Weights of a small sound classifier: muon at rate 0.0067.
Rows from block 16, named by matrix and row number. Rows with one number belong to one channel. Each number is 128 + 32 x the weight over the matrix's rms, rounded and kept within 0 to 255. All counts start at 0. Numbers have three digits each.
# conv1: bottleneck pointwise conv (model.blocks.18.conv1.weight, 96x240x1x1), inputs 120-239
# conv2: growth 3x3 conv (model.blocks.18.conv2.weight, 24x96x3x3, transposed), outputs 12-23, a 3x3 kernel for each
conv1.1:138084110131160154148101096142096134161115116081126106130106120071116128138149107168108096160179094130147101117148144129153120087099122137060148135156123098148145163114158109154113154062120130106090164148089093145115132103163104147080149105201109099104123174084122095125129167134114157118106152116127073130134140125039143113113095115121172169102136087109098103
conv1.2:118105096130125108113059133144125144176165161190074110114099137089189164129078104149088115140149141105118146113166139135089122129017120131117156100155094130131123152085130142147111143200097127151137121163067122143153131117118103145236157118145141154127137156072128147161165150145187113111153139129169123111158132128140098130158121094138094204107097125130129145
conv1.3:080114122146191103125161155161193123129138082173178151141081054126108181065134135132128142094099191127133113137129095191163146128152154046065134138108099156077137124113100186142151167122102151125115145119107159062144125137130129130164135133138117109134122190099144153166071092146085157104117137137130101125135162134185189174084123107132102152119169159168133104
conv1.4:149160072034156154063146088128128077180130123159094101155131144123119124157150115121019202061161155138112117136116099132137135158049166085136125142123108117116105150068068121107094172124144118137101124125148126132115113122034121080102157128130117147129111186138100109142070068081150121109093131204105129138143123094101228090129169146196104074155137120161133062
conv1.5:127182130102108120114126094122169121172075119158163114144064097095161168100122114127107173083099131131076138115118125072095158121109167114149109162160115158149126113149143069138121130109123141090088114164115134123143204104124113169125098131142129139103122131190117103212124124128128127135116123163168139176144151090177177156109165155112130101130142097164138091
conv1.6:088150142100139133129087127137124137106181120138132096183044098123075130110108128159141129154210136212104108138106139105221103137067212144120155221136133193043128157078154146116116151125078105135111109066147106112121119143126053179075128168175113134165103113129175145102150191115122125153144085125113106148102101115096134176137132151162128135129135120161118121
conv1.7:128160091207115230123080109132142100133122155138086113062160117130092109234153133138145029151108154127126162127109097054105125107147139107132125124070107082135063090133116100116147146132093166157126103191148097112128152124165180113157109148161106097127087136119128124128119125123144155114117092123164168117136134078168076152143103126070073072169114150166172123
conv1.8:131177149127121145101152151141125114116065154163125148093104114126083104157136150100104104150097147083156111162173095143125136142080180145143087078116119126113157108134147109130068121119105154107078115153125122141136108180088110118114097094105093156122126151152141170139106122134098102089070112125143150100117122115101084127134148132115076126121113090139134115
conv1.9:109125133086137147170128101144118165108129115160128106132142099152124122191133127107097168124030128128131125126157124146107108114046096126156114121208155145090151179123107132107111131217089160168090114141106137130142168126170190120124128127158128153130162109149153202106150143130149114128119141099155116168155132125147151175049131160134133079084140105126150131
conv1.10:112135102129117115149163089125077181132102120153117046117122103161117104235134201128146108108081144160123163139145140087068164125194126114137124124136155084043134103144147119180209130086158113214085122137108108213172141143065167134111102119117132121115127098114136096125122119159058116063100147178079149145101131070167075137171134126137175135109121132155076147
conv1.11:137142133056109124129073171098110143119065156066178161111126098153124154152144111056125093116144028124147113048138137128131106129167115103111113185144107138136119140112148106136133127082065128133149127146126207134130126102070107112111138123163128083142154113117115109123127197110125120121122127123129120148103100211151061090132109127084145139149106124117139151
conv1.12:081110135111105121120124143125101099073134118101148107119148180134131091097166106114141151030098126129137104123189155102107131159199175074069127113139117190154172116114171205094128134050045128117155097138125088139123137136115109152181123139164089101132109113133159125139099143140143139159120077125188156155091149125157085064079124143136111135144170121113151124
conv1.13:143060122112066107127075046131142122080056145120116158087185168098161168142115128213140057098091127135072130135138122099124085136142121134111163110128101122055088150081144172121149094118128134158104127109097083122127156163116212173134116154147096102133198121124127147125133141065088101125165174186132172080159144103188033190138110126099101167117161112141129154
conv1.14:201129128166085128135171163124114122100172113096136137133074105148138152101114112156180141050158108108090059141176132079112158119123108158160167098136133078147125107105106072103157134132083106128102105147168161165198191137242110172173145124108085126130085040110127090080087078104079139105162196182118177138106097174165118120125124127093126085067191140143130105
conv1.15:115187131084161117220140115125129117090090142127131101097114126134133095144128136130090096116128129133094100125149131139132108107100149147088127153113114131128113145061185138107062124117091166128123114127101141094148137142119089135075158116142110145172134130150127112053130142094107079087094127151155174123159098113107165101172133124119115100154131113110083147
conv1.16:157123140134142151211186133088162140113194175104164151137153119076129127104102130146130136105255194111075106117153130115123078136057166134099152113140134183150196127151175143151121105086149133113104065104155106141065137154171144155120145123109100114192136138147116101116117157086141147114137097062116213120119136112143139156097152151106144147118152134105144119
conv1.17:185123120114120082109156082119113110145108156113125147130147120158131075175102146126084086126140150121131144128121168104135148181133132086160163077110093108131112197135102141114146125136128060105134138078161096168111122103123126177105141151129111148133155156123152149095129112113111158062120118118097136133057112154112114126111145092138151151124118124150090125
conv1.18:121169128160096138195093120151115140143100201152144112149152097103148143130124137100161088111088122140164130075123127125129158105107092190160110149148119138065132138107185162085054131133170063115151130158124129155198170158119122112096104114133086141046170148135143223118146134142134081085125129131195083109150138130144125115112073097105109088127113111141131153
conv1.19:166074141120193143146255135137142100178126179144123125206172182124144081126111117157099096130245137144158108129127106186166108128056108108112119131122097144163125094089124105052131126105106073118110132108130111130095112167150106169175114109104131127121113131151111091071116127150091181176129179140137116144077119154128135117111126132123173130153128142155133141
conv1.20:093073130138155140110152154113171149111147127122117128137237114106205088067158114128118141185153097125108079052177092084151081140155185074079064111076109133167145130112103105055175118116063101102127085101140064116110119108128116142148106060115153131099120120134117111121163154076110169125136110090137120123198109063073128118139143116038129161130121120153151131
conv1.21:122138134130148133167141070177099126171111144170142147147067115105144113209129107121133113182176117170160117134196143227156162169125129049137158147082031113104159108139190149091117131098078191123129140152098117152138144159162093170113153120163093155130145119121131149118090120117112120104119115085129143135100120148085037147138159108142134119100138094117150115
conv1.22:125134123123090166108115078153184114102091126127156122132120114150087112115061153128139123097156113109110141109119139082116206113154158117123146154173145150120141124114128124084078128074090130151143143160148114116106127144112164118109148100174106128152119161139130143119120143131133154133099118052132135104084132126151164127103164126209090149133148149108166158
conv1.23:075081092153141116075115136072140123066171128115162073112091112098116103048126165110177069139126135080101133121128098127124078093179205106085125101109132160105136120100114151176172171128148111122129126074135133129192157119137144147124096099121125127107164255130107136113145076145054158091134158109151138104099123073106191102128139131118126154124108109130121102
conv1.24:054135131149200083125125074095148127166092100132134126087117127079153085154113154172161147113077137122132158129103124121170064175114117082139110089117151106112156129105085115097155130234162099157147123112100126118108132132158155090119088163134105151112142153131147142097134167126183137113105132116128087115108133123149144054145114147130112109125107129124114138
conv1.25:097146139069199127147114100150089137170123119160130156130131147103142124163122115105118145128094114160158148151130129158124186120149218092189108150134110161082135166138121086139113136086166140104106054118130095158137105126123121147141135123136120114143137122114115178155136105168109145096139048103090201111146131170095070134122107142137140156161150126157127157
conv1.26:114136112105118114156075113122115127148131131113150126147177127120144125143085148133152133126081103151131168100093171161130107106131119083121128122111096150136147101112146158167156136202136104129121134126164112105062203093112133153153102120111135145152138090117128120165081138164092129112186078170124126124146130151105140097144106134160127153105115124098147157
conv1.27:087151080146121181120126161135112142109068137124107146133127130135153161193160139130102129096097092145156131121101111169086203060149128107174136064107102182149115123059150142158152138124144115129142076109129119134131106151100108134097126139130131114125152104125138127137155146091135089163151124104098175135137123090160140158129120122126149149130160114193112123
conv1.28:172164150091081107146118102129146166083120121117090102117105147112155170116126112076101081100090136152172154103114150102125140120089059150167134126108154113114157116126141230119154144111057083189126131144137146107099097172118112088174098149096115121083127110168124139137123059113106102121154126128171104173078122169138100115114188088135141119114165131105136108
conv1.29:130046134127155084175113144139157118112124095127128126086086089119149098138116121158134191122126199092112117147173126109090138150120156121128117114178084140084119137107158127155121153143092101150098115094157157112101134127130156140105156143084077132107130131129107160107128189105139148121161136181137152099118120116124146111166113151130129169110169080126116141
conv1.30:174106137148160107200089106138118141116156209167119118127120217067104141137133119112131107143124146132093136130146113130137100173128134153112191162128170127128085159110149093159120090181109120119146118134129117122121121118177153139099123122177139141138163138161129131097168197129143121177090134136156140121138118123073171183085102073112095130114118109105093124
conv1.31:092142117145138148080117104116113131120142100134117112136146114161146147114105151142091180163087114146180097124186086129150135148174082093073147155131135080112098127100130085144142138131083152184044154149191079162096166142161161110131093128171125160091127111154109121133116105097130162134091126053029145137133067120108091152108119144109113179116147140160152179
conv1.32:116105128084131144145123117134115123144112142145119167095103122112117133150123071176113176141130114106117132125128079070103137100093109193134104158113141133104101187115114120124082106138193098135151126079161203094113169161082119124129095121142130124125159152168152158119150149111137110128134081157115157146104113114151154139121086137147089131159139149079116169
conv1.33:169157129127137119149192079152111135141168098128129021148084104156119146143166131162104163114215113125032086110175087115112061105121063110097087106064129187130125120176133109092083144063115117123101158139109145138066165140108128089076119139133156145125159127126147120122108134112121103178165133074120135097116089117102077126115105142103130088132086108130112117
conv1.34:130150114053136102108136087139150183150129148137124103098130138132068128113098124106138154113102122132145119106096112141089134141103148192079063135175118135132162113101168110139104130127128075118135086148142099118122172089125128077139154145140126106140144124102155130138195124083175114092140087131094112104127114132135122108099108134125123082160106141136133193
conv1.35:114207119160154138157147167124116131136059110170158175059105145134144130160075123113160078050080078139116124139115189137128099153206143108138111103144149209071127131108121090099146114087115086120111046130189132163122199127126131107161138123175169089129131120145145129133153109135122158196109123125171184109156172129137154165123094128099113144128127182148155115
conv1.36:141119127105077132093109112131105134074104132114095116109128116116130109134171117098115073134110122114150095160135086097135128125118123255169162160120132107133123092136145167129119119091099098107144082081146116119182159137097095104174111135120113114118089145087143152151125116138135111104130151127126106126141107131117178131185125122101125114139093133105107101
conv1.37:164209122139122167143112125153161118100142071164133045103145131191159131252144117100165133123065123147140132129138126122100191121205177102145096096136127100125074090105100129134133176085135125168123121167131091138115111122171119130077138116109094146122109123129102116119131094142134130130145088091123106103132167078139061219179181157141171137165133105177081100
conv1.38:149199121130132074117127143129131117087167096110111117149142086136185156118176167110087097206150147143122072144164080118125182111071083076122164119143166168192210130142125137129155135100177170143142093123083143084162096137123137142173157088129165129124151017130122112155100160109166136137130062124121127133134165107081076132133162137188158049117155120129137124
conv1.39:178117189130146143189123151145110103188110064120136118097145137098131127062159128073129156131085145078144108138135119178112145125187075110088131163194126124118121112125124135062132182162134132116188105161127140136127132129099111096123150131183063205117112135154128107090135124113141153101112120127155168139151122059124113129093137142151130115107162084140160092
conv1.40:158123156081158114152116196107131133120141073129134119138117128138104154101124165124103137192184118166151168147128160209142093089138147135123135182104122089015115155065140088138127136218143116096147255114161171107107147137121129148122138107122134184167147137151152115139138125134124157113158175075125136132073076201129112120116100084127107219127128157065075120
conv1.41:128123153137201089127099097120106157126143136134104155147119120164129084102120133135133137135109113111102124104171133128110225158141119094167127102125132134155109144108096103129131137199119149133154149108135108179120175086126172144148165149119143151130149128125118120143112162135093132144105122107126226121118133132127151148142127152130155121130117106175154124
conv1.42:128118142117120118134132155158140131180141117134148139103126174164146162089127129126121088157125130134145130150161158144103123131108151126168141067136105155205114154104086133171151134148122114096188111107107091138126190129092138113167176103159142104087143115114123154162135129165172126103136083100165128165121137140141171136125110131170124146116121162150157143
conv1.43:154174139103134113134172131133155109021117083137125090118145069093124113114087097138080112146112154077169085125103133083061145103052102117122098130140089147120157074136118147102122124130129142157106149056135138125113120167124110100157146109098085114164099103128129150040108120111157104125088098106111092124113190141115137137120108108127109156128122140100117100
conv1.44:080097043148096150095121107117112109133081151124091152117114134179102187132095115107113052095133131148133141077077063099136072119104099132145107118091143097111113126112105115066111160140213079113081175092122142102149192139162088116149071164138115101130183147144121129156130131107130100076148150127102089175079130076124148162132137141110144111097123172151133101
conv1.45:155124117114142107112085099137137139170169191138151131104105126132125137082078161088191132127156103136092143153131136183139158101102077130077149128167136135064165145093078121116155149148127130117134091141107094134125101083137106111163153126113097151162124126092144161125157088101133105128110099097082171113132135122128134124112157114170134089143083123099161160
conv1.46:102066132158120150144150110133031153149077125111142115128116187117074130095138106140120108080152130106137076136145137128075133169115112148130141128168116117101063141111162122148125111160130102141125124096149148134169126126108119118171129117105088107132155116086134127157148109129113127130124125141149081119107124132164014135127096150126146142138154140130156121
conv1.47:086126147127155158121036098108113136113162111117132127137092173109116145126107114123119163160077098127092180083116144066120104123152145184172164115063119108054143127164087165157135081109139138091125214188110124115135152129106136101109172145106088165125109152105115133201104078159138118109125159084104139111088146119110097125110156112130124145128110086079153128
conv1.48:207076143095124168204093124141152093146100100158123144164152118129118141115181156121100094125102105118100156103141095061097133161124148145187067119121149132137090113101143112180157116115106100107128129089142112126126089180128127073079114132116138182126100184181156086119117105095120143119116121121104157140147135121165080139130147125135135121110138146158087125
conv1.49:169130121142182154127146133141124097118147111111128098107150137150078113168142114100097145151122140145172160158164176143123128160187147156074194136122131097076108152107163097140122098106090132128160088161150107126117148133135113137181111117142144162191100132096147163134136167112177112112141087127146126139136116162131139140125118119182139123148156161107114082
conv1.50:113127131125118140170123151133164142107119088120125088123123147133161105135149113141141146080112140103143133147070132127120064080124123169107097160148180104135069153083104072094122143089183110044131129126146118073105132131108076091187156145138152124121129134159135206087152162076161109128168119134125122162158127181147159168085122130162134095096115084178178156
conv1.51:219114138073149125194142126097095114140197141117129106124098158108082144108137115076110129095173122118118094118146172125127088127125161134106161120146146140164124103161185140218142116112111076076133110143121130121120143141118122128132107148175141141148097131123110113149144113195113126101134093106148144133125121111151131110067119119150123094076096075061127134
conv1.52:078081139190108121136117128121127190161104117145080130191132140109087161101118121117137140122135101107200118144142094118107127163135121156096165098121098114072122150109128110144090102140062146046151127163145156210147104132142080146135135131124161114120114107122128118075165149100162112153134134070119135116115144149089122118126119128123089111097120138123120133
conv1.53:147130125149089113152154110142137140084147150180105079104081110166101115171122139106167164114130121137089139120132099169152152111114108104150113130127116059151118117196166155106144148216128112141160191143111114132190037120155132104243119121123140095131110125117115183092113111118178122129086132095197126119118098144086112102123140117166110063136114106088115132
conv1.54:101185107092151144120136134111105101124163124107112130158089101151072146060163129093120110127109044120130106118173123129130099104121120128074111153168109121172157135139111177132148105049133097102092123136139090125159153115134138093136116128098147034141137091119112130166123039142192103112116119147089083143140138125152118215052070103117082068131163141142116108
conv1.55:144121142039084134168238126145131141112175096136158074138137078163215129114107120224183133136146134128137107177118146175108157144096130094121197094099142128118188127178152171143083095018138148108054145128106126159133199115079133133082119142109144178137111124142135098134108157152101196190202126147071113136101146136131121119118125147082122162110124113135129109
conv1.56:062119084078093101112129146133085121102115080112104086091078153129171109129112112129139163110115179125136091143115108186133045107143139128103108136183140139113124114204125146133127095182168159163116124134122165094169128080102157164143111124113204078148116126065117093132121130141094117100096126067149118146097162180102152166118100117121148139134125157119127121
conv1.57:136128122149108139121137089106111090067180113140145112117088193130136136128138126116129126151144134167124117133179151159126141151176125057111106112081170093108145146092134198120132092186103120143137139176141122132118111120152144143142131175131150146143164094118170142090148149124173082133133119132107116108150161174156085144079089135164149106127161142112180130
conv1.58:151092110136115111156069114151130108137120119133125118092140062092098121091119115113144102058199187141111133137112109197115059154133138125181124108114111106142083142134118141115095113192115089141177168097128165126166126143084102116145121104130114101139090169149126145118124184117112147133046136112209123140127120182145120111096112109134120121161076135144116134
conv1.59:095088100116108114102168123085163130192101182119160117179106086125131141126101126118104079100107108152091186164104172147135156151126113139141115138147107150119125114120138108143096102170132140118133137128171185121093158115124120126138141114117157134089148114091128087179136138162121106106126132140127152161095095057121086144173138133200111120108130140125208151
conv2.1:125117104129157102134142102081118148110113179084101085168134071126113155089140133168152095157147166159094151105131163102139113136146164134126126145121119104107094133109131103112132124128158132117107134129124114164130102121114116127111137134118052076103135124129146137161131140139100098115134116122113101116143125121169122094
conv2.2:131115091131160150118130121115136174175180176114116084183137129141134091138171085154114114118071078167146140116128098083111116089143097126131107087127158127106149124116171124135154094060104101106137136118082135112140059118100142149132084078149087103137124122132198156125139122167107090094182167136165137135133118136152144140
conv2.3:068086099116104089138164138143109099102113101112130121074141117116133117144074140082118095144118133106163100136151120145130166112101050117124133117141160061138082156221104116111185130071134111110102136137133080135068121089124103081128154175169135126130114116174101101118088072080149122102086109079092109117154139097148100126
conv2.4:095102122136153134181129145148157161101099102170130080111103079136143187116132104106132142137131178158153125134115139156127123163145098101114109160100105109125110083151138127087138103089144108109101123169131075116110121106086103126145151145112135144127128132150096112141131097127110116154129127115126106138117109126119115131
conv2.5:126142062180111121094047092121118147133119113052081108093136100170136116172166109185174143139133147111089085174128141189130101136155107164145089098108177136133136140071137122153120093090104132146159148085132118103080112101133144121107136127108178185172097105140159165106148158153100130110255255210079134116103133114059127143
conv2.6:145142116120094103128132110130208187122109148084081110113116116117114121122135136168167147146154125125131104121143195104089111209129171116126115140151161126146181141129140135141131089117117111101098101121130119139146100088114106157126120121101135134128115137134095108117136125123168149146132115103126121143150129119103128150
conv2.7:120109175108138135122164170200146141119129108151198145040093048153126097179153124110108097121113120148201136207137133114136112108118090125130097160113119071122146073126201111076118209165154149191086141148158059076128139105069124154164111138120118123132088146176150139100102149126129109132081100114114097103103129140071120122
conv2.8:082167125120116130166109169153135109122097071130119099121105120235114101123132107104105174125140132134147140124074168097082110135132103131130123074103067120155136082120140175126097145168113164161121106149190084070123131121117128069132167125112102118101133133158095120107127109112128165128120119125206142089155161103135149127
conv2.9:139079128126101119116150130142086111197172141111128128109167175163109058138130091199142154077073108114138154124129106154138140149145114132113078197198157105105106118126118096120122125128105107094124149130177131140176106114131152134124135108110120125130102134139111104094141138162111079089162152157133112097170156104147147142
conv2.10:131130111101094119114079133116135132106112081098125100063087088155124097150145095105121132099113126127127101155125150130136059123129124104136105122108130040078136089125211093083103159179097124163092078117164059101125121097100152153142133131109119124127103122114146159114117166129113117140096120145141131091149143111115134123
conv2.11:198126123149160110120120110136118098129125121132097113126131128111146114120126093237185156100092088133132137138149113134105125138095150071048082169160170124117129133101153108131205140138152119108148135115144166165157128116136175158120111098067129126117158140109119160143124128125175177122117098117101124183102126206138133140
conv2.12:085164156144116133176130126123123088151116067131077091186094116148093114123083112114120152123114098121180155097109201066117144128125120130113162104119106153174159110142132156135113125156108142152114162159168138133108127136144108062148126130159146125081150140143092115094101094118149132111129102126219153081170143080126107110
conv2.13:146186097127120142117080116167163145075134121084138132062086133203081134116169123157175139129112122145155052184049166158082090108170134141157082013152156121154176087115129139115107118123128119161121084127183075120104106053041186116118101138139116139156107094120107111120142199185064093111153147139162156106130163126111119169
conv2.14:108104119098122131140124106083129166101174206084068102137158136123110120113130162127107069129133126153117147125130114151151093121135111122126071120100131138093127122118161128125128106106113119111103110103125136139114122090088144099133124102095111098102129139116143153152114107128105109134075082106136107129116102149124103136
conv2.15:120209139127118109114120113120121123142184158077083135164174111129083117103118143156131155131128181119133170156148145137112136208190164097119120098091113212131128144101119144173121118071134115115140127114097134124119065094129116208150077120138220216202135129109084047063081121164146159114175188192128132130117130145078093109
conv2.16:162119103126109105148142115086168149096109218096117097154138086111160118129107176115154081124152078091066093149129138117100092193158182138103135191173175147128133134116157112133111111063140139143105115132125163138155125131143110166098132131137165176148113123107101082089094092098166131122096121083133127106168176129160191140
conv2.17:213145107137140124158133131110123149133128130118095056124106107112148180123144132189209169076116094144125124138162115127111126118146125124110108229180170137129129081103114084103176128118133103074144125133108114151165075063067153143142098108109106119125127121123125128137135133129112113098122111125070123209084116178148130136
conv2.18:084134113112145161125113107190144134145150095161135093103116101175095114146129098154124142152134101151159164126061188112090118093037086110129139099113092127116138103131128165103120129158104177247124117136138120096087083050108171109160134126126126114123193145140099104115154134129152174129122130129219124102169161075118110100
conv2.19:084104086128211083151180101128142142092108148136100112167136101114131151120113194134242148101184177105067091120115150187122201167108115114109107132126145140138086140164049110173093085066133105099117101110124178191127124135142106118127135123103138191172140153143077118195110065089135115153139116094125134105138103138129084118
conv2.20:175121116181129141137124075140133143113107134150181149120111137150157166142189186119213147121146060074107079117163148168160140135167193094082077128128156166190190135117115126119126086097125120128127147105122168139083120096102154151061121157105162199173129123108074087089148161149106106169137164152080105125051100104075069118
conv2.21:099211126060116110146173107135133086148109078113094088136136042134160114120086101136170218133127114115140168167145222075076190166121141120087116144069054172180177148140138152090092136146124136153113130184249104166118130107126070067139122104092165157103185175145096104141135108105152173148089076112203130114215132035168095096
conv2.22:242055121119132130105134090118113114112090122138126095126129098120112116098126089143158129103087091171122120130154087118110075124098165062052087166207132073090108074075151083147124170123087079065099109144146155150201084099100158110081189138094036060126123120162145152145117115089086092107129120115050126131068113164151195193
conv2.23:189094121112110116095156115100126088112109154145147107115151093124156154107113160141187126064103102130081111077180083150079147155103135144101122155164136126150150134105094081169142135132113091068122117123107156177145092103135107131080188183180067076093116146121087100087136147129131125147126114103073128134126114104162191180
conv2.24:097121151162140170127144114173108142155166127124145132125126131154110103107104128148136146136141126130141123103099175115125099095106070118132091095206121144176142082134150136086113107115128150142115195192192074124145111100086157120188128130138110120112094120146116090100127106148093070062137152149201139079218153112124100132
conv2.25:191131122119119125131135115133115123130126127119106098078103103143131130144155121145147185107072074129100099151146139146111156145127140094079129195155137087126130067077169124109123197185129118147134099113131117120148079065069168158168124144097122142149154154133126154122125134105102113126136140152076128212081144167109109131
conv2.26:119118136205088163105126177106112142176121100083099116147103116129134056122147112161126119120138098072082112199165168150156114128109136101132141063147167144108112112115166142119097103192125102121154110123161068083112119133140113125190104131137157198177088124095238246111159126133123071112255225219139140127100118153087121127
conv2.27:147137119149107122138119167164246169085129112104127147055054115147147028167163139151108123129103068110134100170127146128109077138130109084095093148109091066127119105097239111089064162219128132122140093084146073088118109082037134154219101109097151136103096102091145134097088101101115142144100111123116140115140174130118162135
conv2.28:135115129184127137123124120122099092184132116114127106123148153124117119128146048210144155072065102144128102169140145125154137131175171115115083130177139133137124153140124094122143110175126100096115156156133179176146133110130171158151139128166158147197109098076128130091121149132088086113213211165124112114101105108129121166
conv2.29:047137124112112162141102071160152159136147132140124148127102123181086087114101111168130155163128112103123118104098188127111128138131144135110077066119068215204125105098125186121072110108092207143097221193128122135147150148119088132174112133126143163142101117150121072082118134174107106079139157160255122044245115060137105086
conv2.30:141138119137073065113126176112141155136156191032000063123168079130101109111113091247197130129125123140102169128130127142108107206158190113136125107087134146118143157117104144150119124110130108123154106130091161153150109122145123193167129094116152160137121141127108084068139140127115098088162142159099126131115099112126099090
conv2.31:122126192232098177128160163123120095114116086122187159110123144179116084146138118141136155136130106106122124090129177119146100144132098103110126110143156120128127110067158115094100118144108133226144144186180086107131134141085143124171119131124125095121106115147155173103134134109116070083180156189238093067201140083121129130
conv2.32:086136130131163192153159126120089111106093096122123111113126128184090148101104112100127138118124130150136144126105217120089123132091125120120124117127114140137127096134128172110083109135127143171141148138144095106100107069122162147185143146123112105114139138138124106124149140150110099115118111115214148104151177123086098121
conv2.33:124090101162156106184135117106143192109131157116092126155101116129176158132133184141193131105145116115128104107129117104119133173132111104066082158123168148062117125106122170140125079072163134118134121092103129146155106103068123122112135121082128124110128113130106135141139136153110113100122113103125136140126137176131175155
conv2.34:105150139141120148124090095184158143125110108138136137106113141216093087078092082149173199116101060135165119116071194121097100121131113128108128080181110175187155065111123122119108116132155156151142162133180122104103109098056214148231099098120123107100113108154076106119122119127119143116140121098237153118165153114113123160
conv2.35:126094127196086122107152235188087063125143112095185157045113117184132056196161068120125135136124047092140087127171169157157081114137126088113124104128120070129160081078192109075110147179094134162129130132184116109103140067104190131143115104090105125139073106105168206099068091117106076083194176226193131084154142108100146159
conv2.36:155077136221112210100148108090073033142137118104141122120123136141142094127084086176136145105165138142131125110134133158166103109112109141111087111169166092120142128134166088090138170178142073105111135142119127097120116121161140146150163133182111079166049056128176185108112125176069108131235192155108125085128105113144161175
conv2.37:122121152116072140125147203215128137112130082078154133070073117194103102179135129135125135141091081076145097209135138152155093128123118107110111162092107077135118120096207126067123211169093138140048135179155057097129144097114132147201082087087150141166076099169127124062118150101102128127102126126109104119126121090124088088
conv2.38:093094095148127182139093124099102129184186122131114113203138107099136123163191072134097104094126151074112125117106098098156120131137114129113092136153135127140127099127116142126138063105118100079114087115156137117163026092130128129082229162163105115172091104104150145091134125119139130116112109133142157139152142124149127121
conv2.39:120145133137107138112103124107100138132171129096087120141131134137096123101133137146135133124110120163152126150123139147120101163180178103094088112142157188150161098130085128129101095111119119093140145149146168199170095076097140119167123113087131140143122113136115086080140134129087090070136135130118152132123129144130131144
conv2.40:146135099099139083139150108087101093134123098115069112112084068082099071129126122148156148137115145154115113097077154104087179129140162129100152120084129160130057149183098152160099097103098086072105141142102168183135097124111130152137083131144120142116129121102112096149186178145139134115129109112114116117123124107132125085
conv2.41:132138162150146152126115166146106114114144138120183126086125093200100088129117117133145144125138113125145123137102194133110121161147137112121128052121084111137153068131153147107071156165085126190129118176250083096130134124090162077127118119102105110097115116136124136120126129120128121110151132124255152100220182126129129148
conv2.42:095113121153080134089152151080136148160179120109083073141105128041138115218160030145122096212147123124121099142157139129147131052128124136127116074103129100164141153121140128097181088120088141180166124150121154114121111106140152147126093063188113048122113141185253255096114114153150114117177210216122112090116136126086184149
conv2.43:118101134154131189101140087123118123168134151132139128141104125093132140155107111161126128132118119113075079155076145169142142121161138112127110148217137151149128129099158114120104173120113114081106185144083149154195091140180085134108141138154140169235069113136158171128121124152119113130238206208113110119128093132166166159
conv2.44:125122143149154199089102093116096096125118119122134112119134135126122093108126094146133150160154119175176165124138090102134117125088110116095124076116129091120126134138144119105121071124105164217178083106130128121102105105097134123147109113144091075093130134135175206156117115102103119150111125150156124113145151124094112125
conv2.45:081129120140125096154114177129138128113127114098139114094113128196085079093094100125155169112132100129148126059065171119116126154158122086112140087145121115165192082152120134138087131146161150171132141142175108124149086062015221125203130106120122102105129114152105137110126099101130138099131116092211154120159156132108111101
conv2.46:163138089197108141094104146122113074124128094070113127120114133151112071152124048143130138135131100114141123051101107116138047105123114100103100072156193109124132128120173074111103107098087111134117220153108133081136126122147152154152105070137121117149037101120207190129145148155081042071220224190170145096115100137106129155
conv2.47:131083123223121151102134137066126138137093068070061060105087113085145116165161056207139133153165136120123124109101111175165111139126131127123103110118121202157156090120150128070148117124157117125142120161135142113163090158175100101116148178213129131156104140140172172112160169159105085090175192196142116113141092126132150143
conv2.48:165179141088113108122125129111123144128150190065071089117127151147120135095085141139144128129119112123113104152130109200102046188235241124119128118098074191171153065101056097147105081107086115135146117117116126146131049094109146147093119143170160172180093061071085068083104148128088105113154150141109140122108120102142115124
conv2.49:079132114113106125169137123169126103125098089146082107134143088152096101130111142121175239118150132115140153127092224108094188157112136117090117114072100139115115148141076168138076144134131182141092182166144077093037120125116054030194117134152141168129164140134110114137122086132165189139104087110201123127174108081128118132
conv2.50:109133119131129134114143127104090118138156137137121131145129113150100090158127103124100131125108126172140144121126194128115112143140138111167129125156097135126124079113129157138134099099125179156162137160135152143134128095064162122123114126135112112114141149146133130132131124128121105095123128135196126085200161162101158215
conv2.51:152120112134046077101110126100149196130111185039030055134116081114109103122138114223183105133145154079050092139127173175113089174185160137153111122117168169130132132106143090124114129110066114122116111149125121126106123146165113172127165110154187192230068069093190188121113104139076053082255222174145124136163126132088127133
conv2.52:255153123187142104150126089109140111125141169127125138100123114123145125058112108236219135069085070117098082142180091147127102158125119109092102173182163136108154107071151101109156127127170077098150100097136184150154108129143148139073104085096140134115163131108137121127123137135115137131126141103098115211063103223128129162
conv2.53:112078138175111191118170157095070074143148124111142123135103125144105095093153104120118122092159136165184131137058107119174115132103056134090105045141111115119100140158145129173074085172131104116123150140141103112122128127101152106180107154189118133133120124130146132096194187179088094103214184184192138075105118107122101107
conv2.54:135129134167123174109117123085146168109102113067071063076082122083123098228127086126100111139119140129126133183160148147131043093142076154132088120116169111106126129136167098100169095120082128138126146133130118167130081109138129131128117135181117104157112118150195227110136132131097133106172214195132124138144146152071105157
conv2.55:032108120145108093171125076076127204109147198089090124150113103123119116135150169168171128131159130065047102056099173149128137132167138134172108108104124214113092152102087161147070073070114130087103124046069108097109124135144140126134117132126163223196117102124151162158106097191102099109162172133142136103143142150115121164
conv2.56:149125091117123110133149172157121128086055091118108145106154071133151107074156097076119118124154127144137128128095168148134152150108132159090124127133118119087065218166110126178120114133152110092121155137134129098078114122130095127138150158132132142123107139108132126165163190175137119147135126160130122104116128109114087130
conv2.57:255120160191089106106104102125119123126138163112079095116119123070109122094138097246205137070089089118116104162179125103128129111131130126109106152170179120113106075107139105130161126114096108081129141146124147158170104111092135151139115125136126112132108108134122132127130124145116112098120125123087128197056107194138144170
conv2.58:184112124080144131107138102127089087176149132132109130119146074114108116089088097157150143082076121145118123080103123141073131148113216137084114159139128164148130134130126100136131091108120121077111183157102181221148096093066177184144091114178138114129114139097118088122153161139099095135167126122086098115133100105151112096
conv2.59:091084057116116093114126140101096111153119085108065100132097118119122069189180071141170159140137088115132103101135127140131102128118099127177135098169157146156210104095172104116132053120092116107156132149200097050121118134133139104113143127139092121164064114149193211136139142112143109089203188169115142129098104128088166241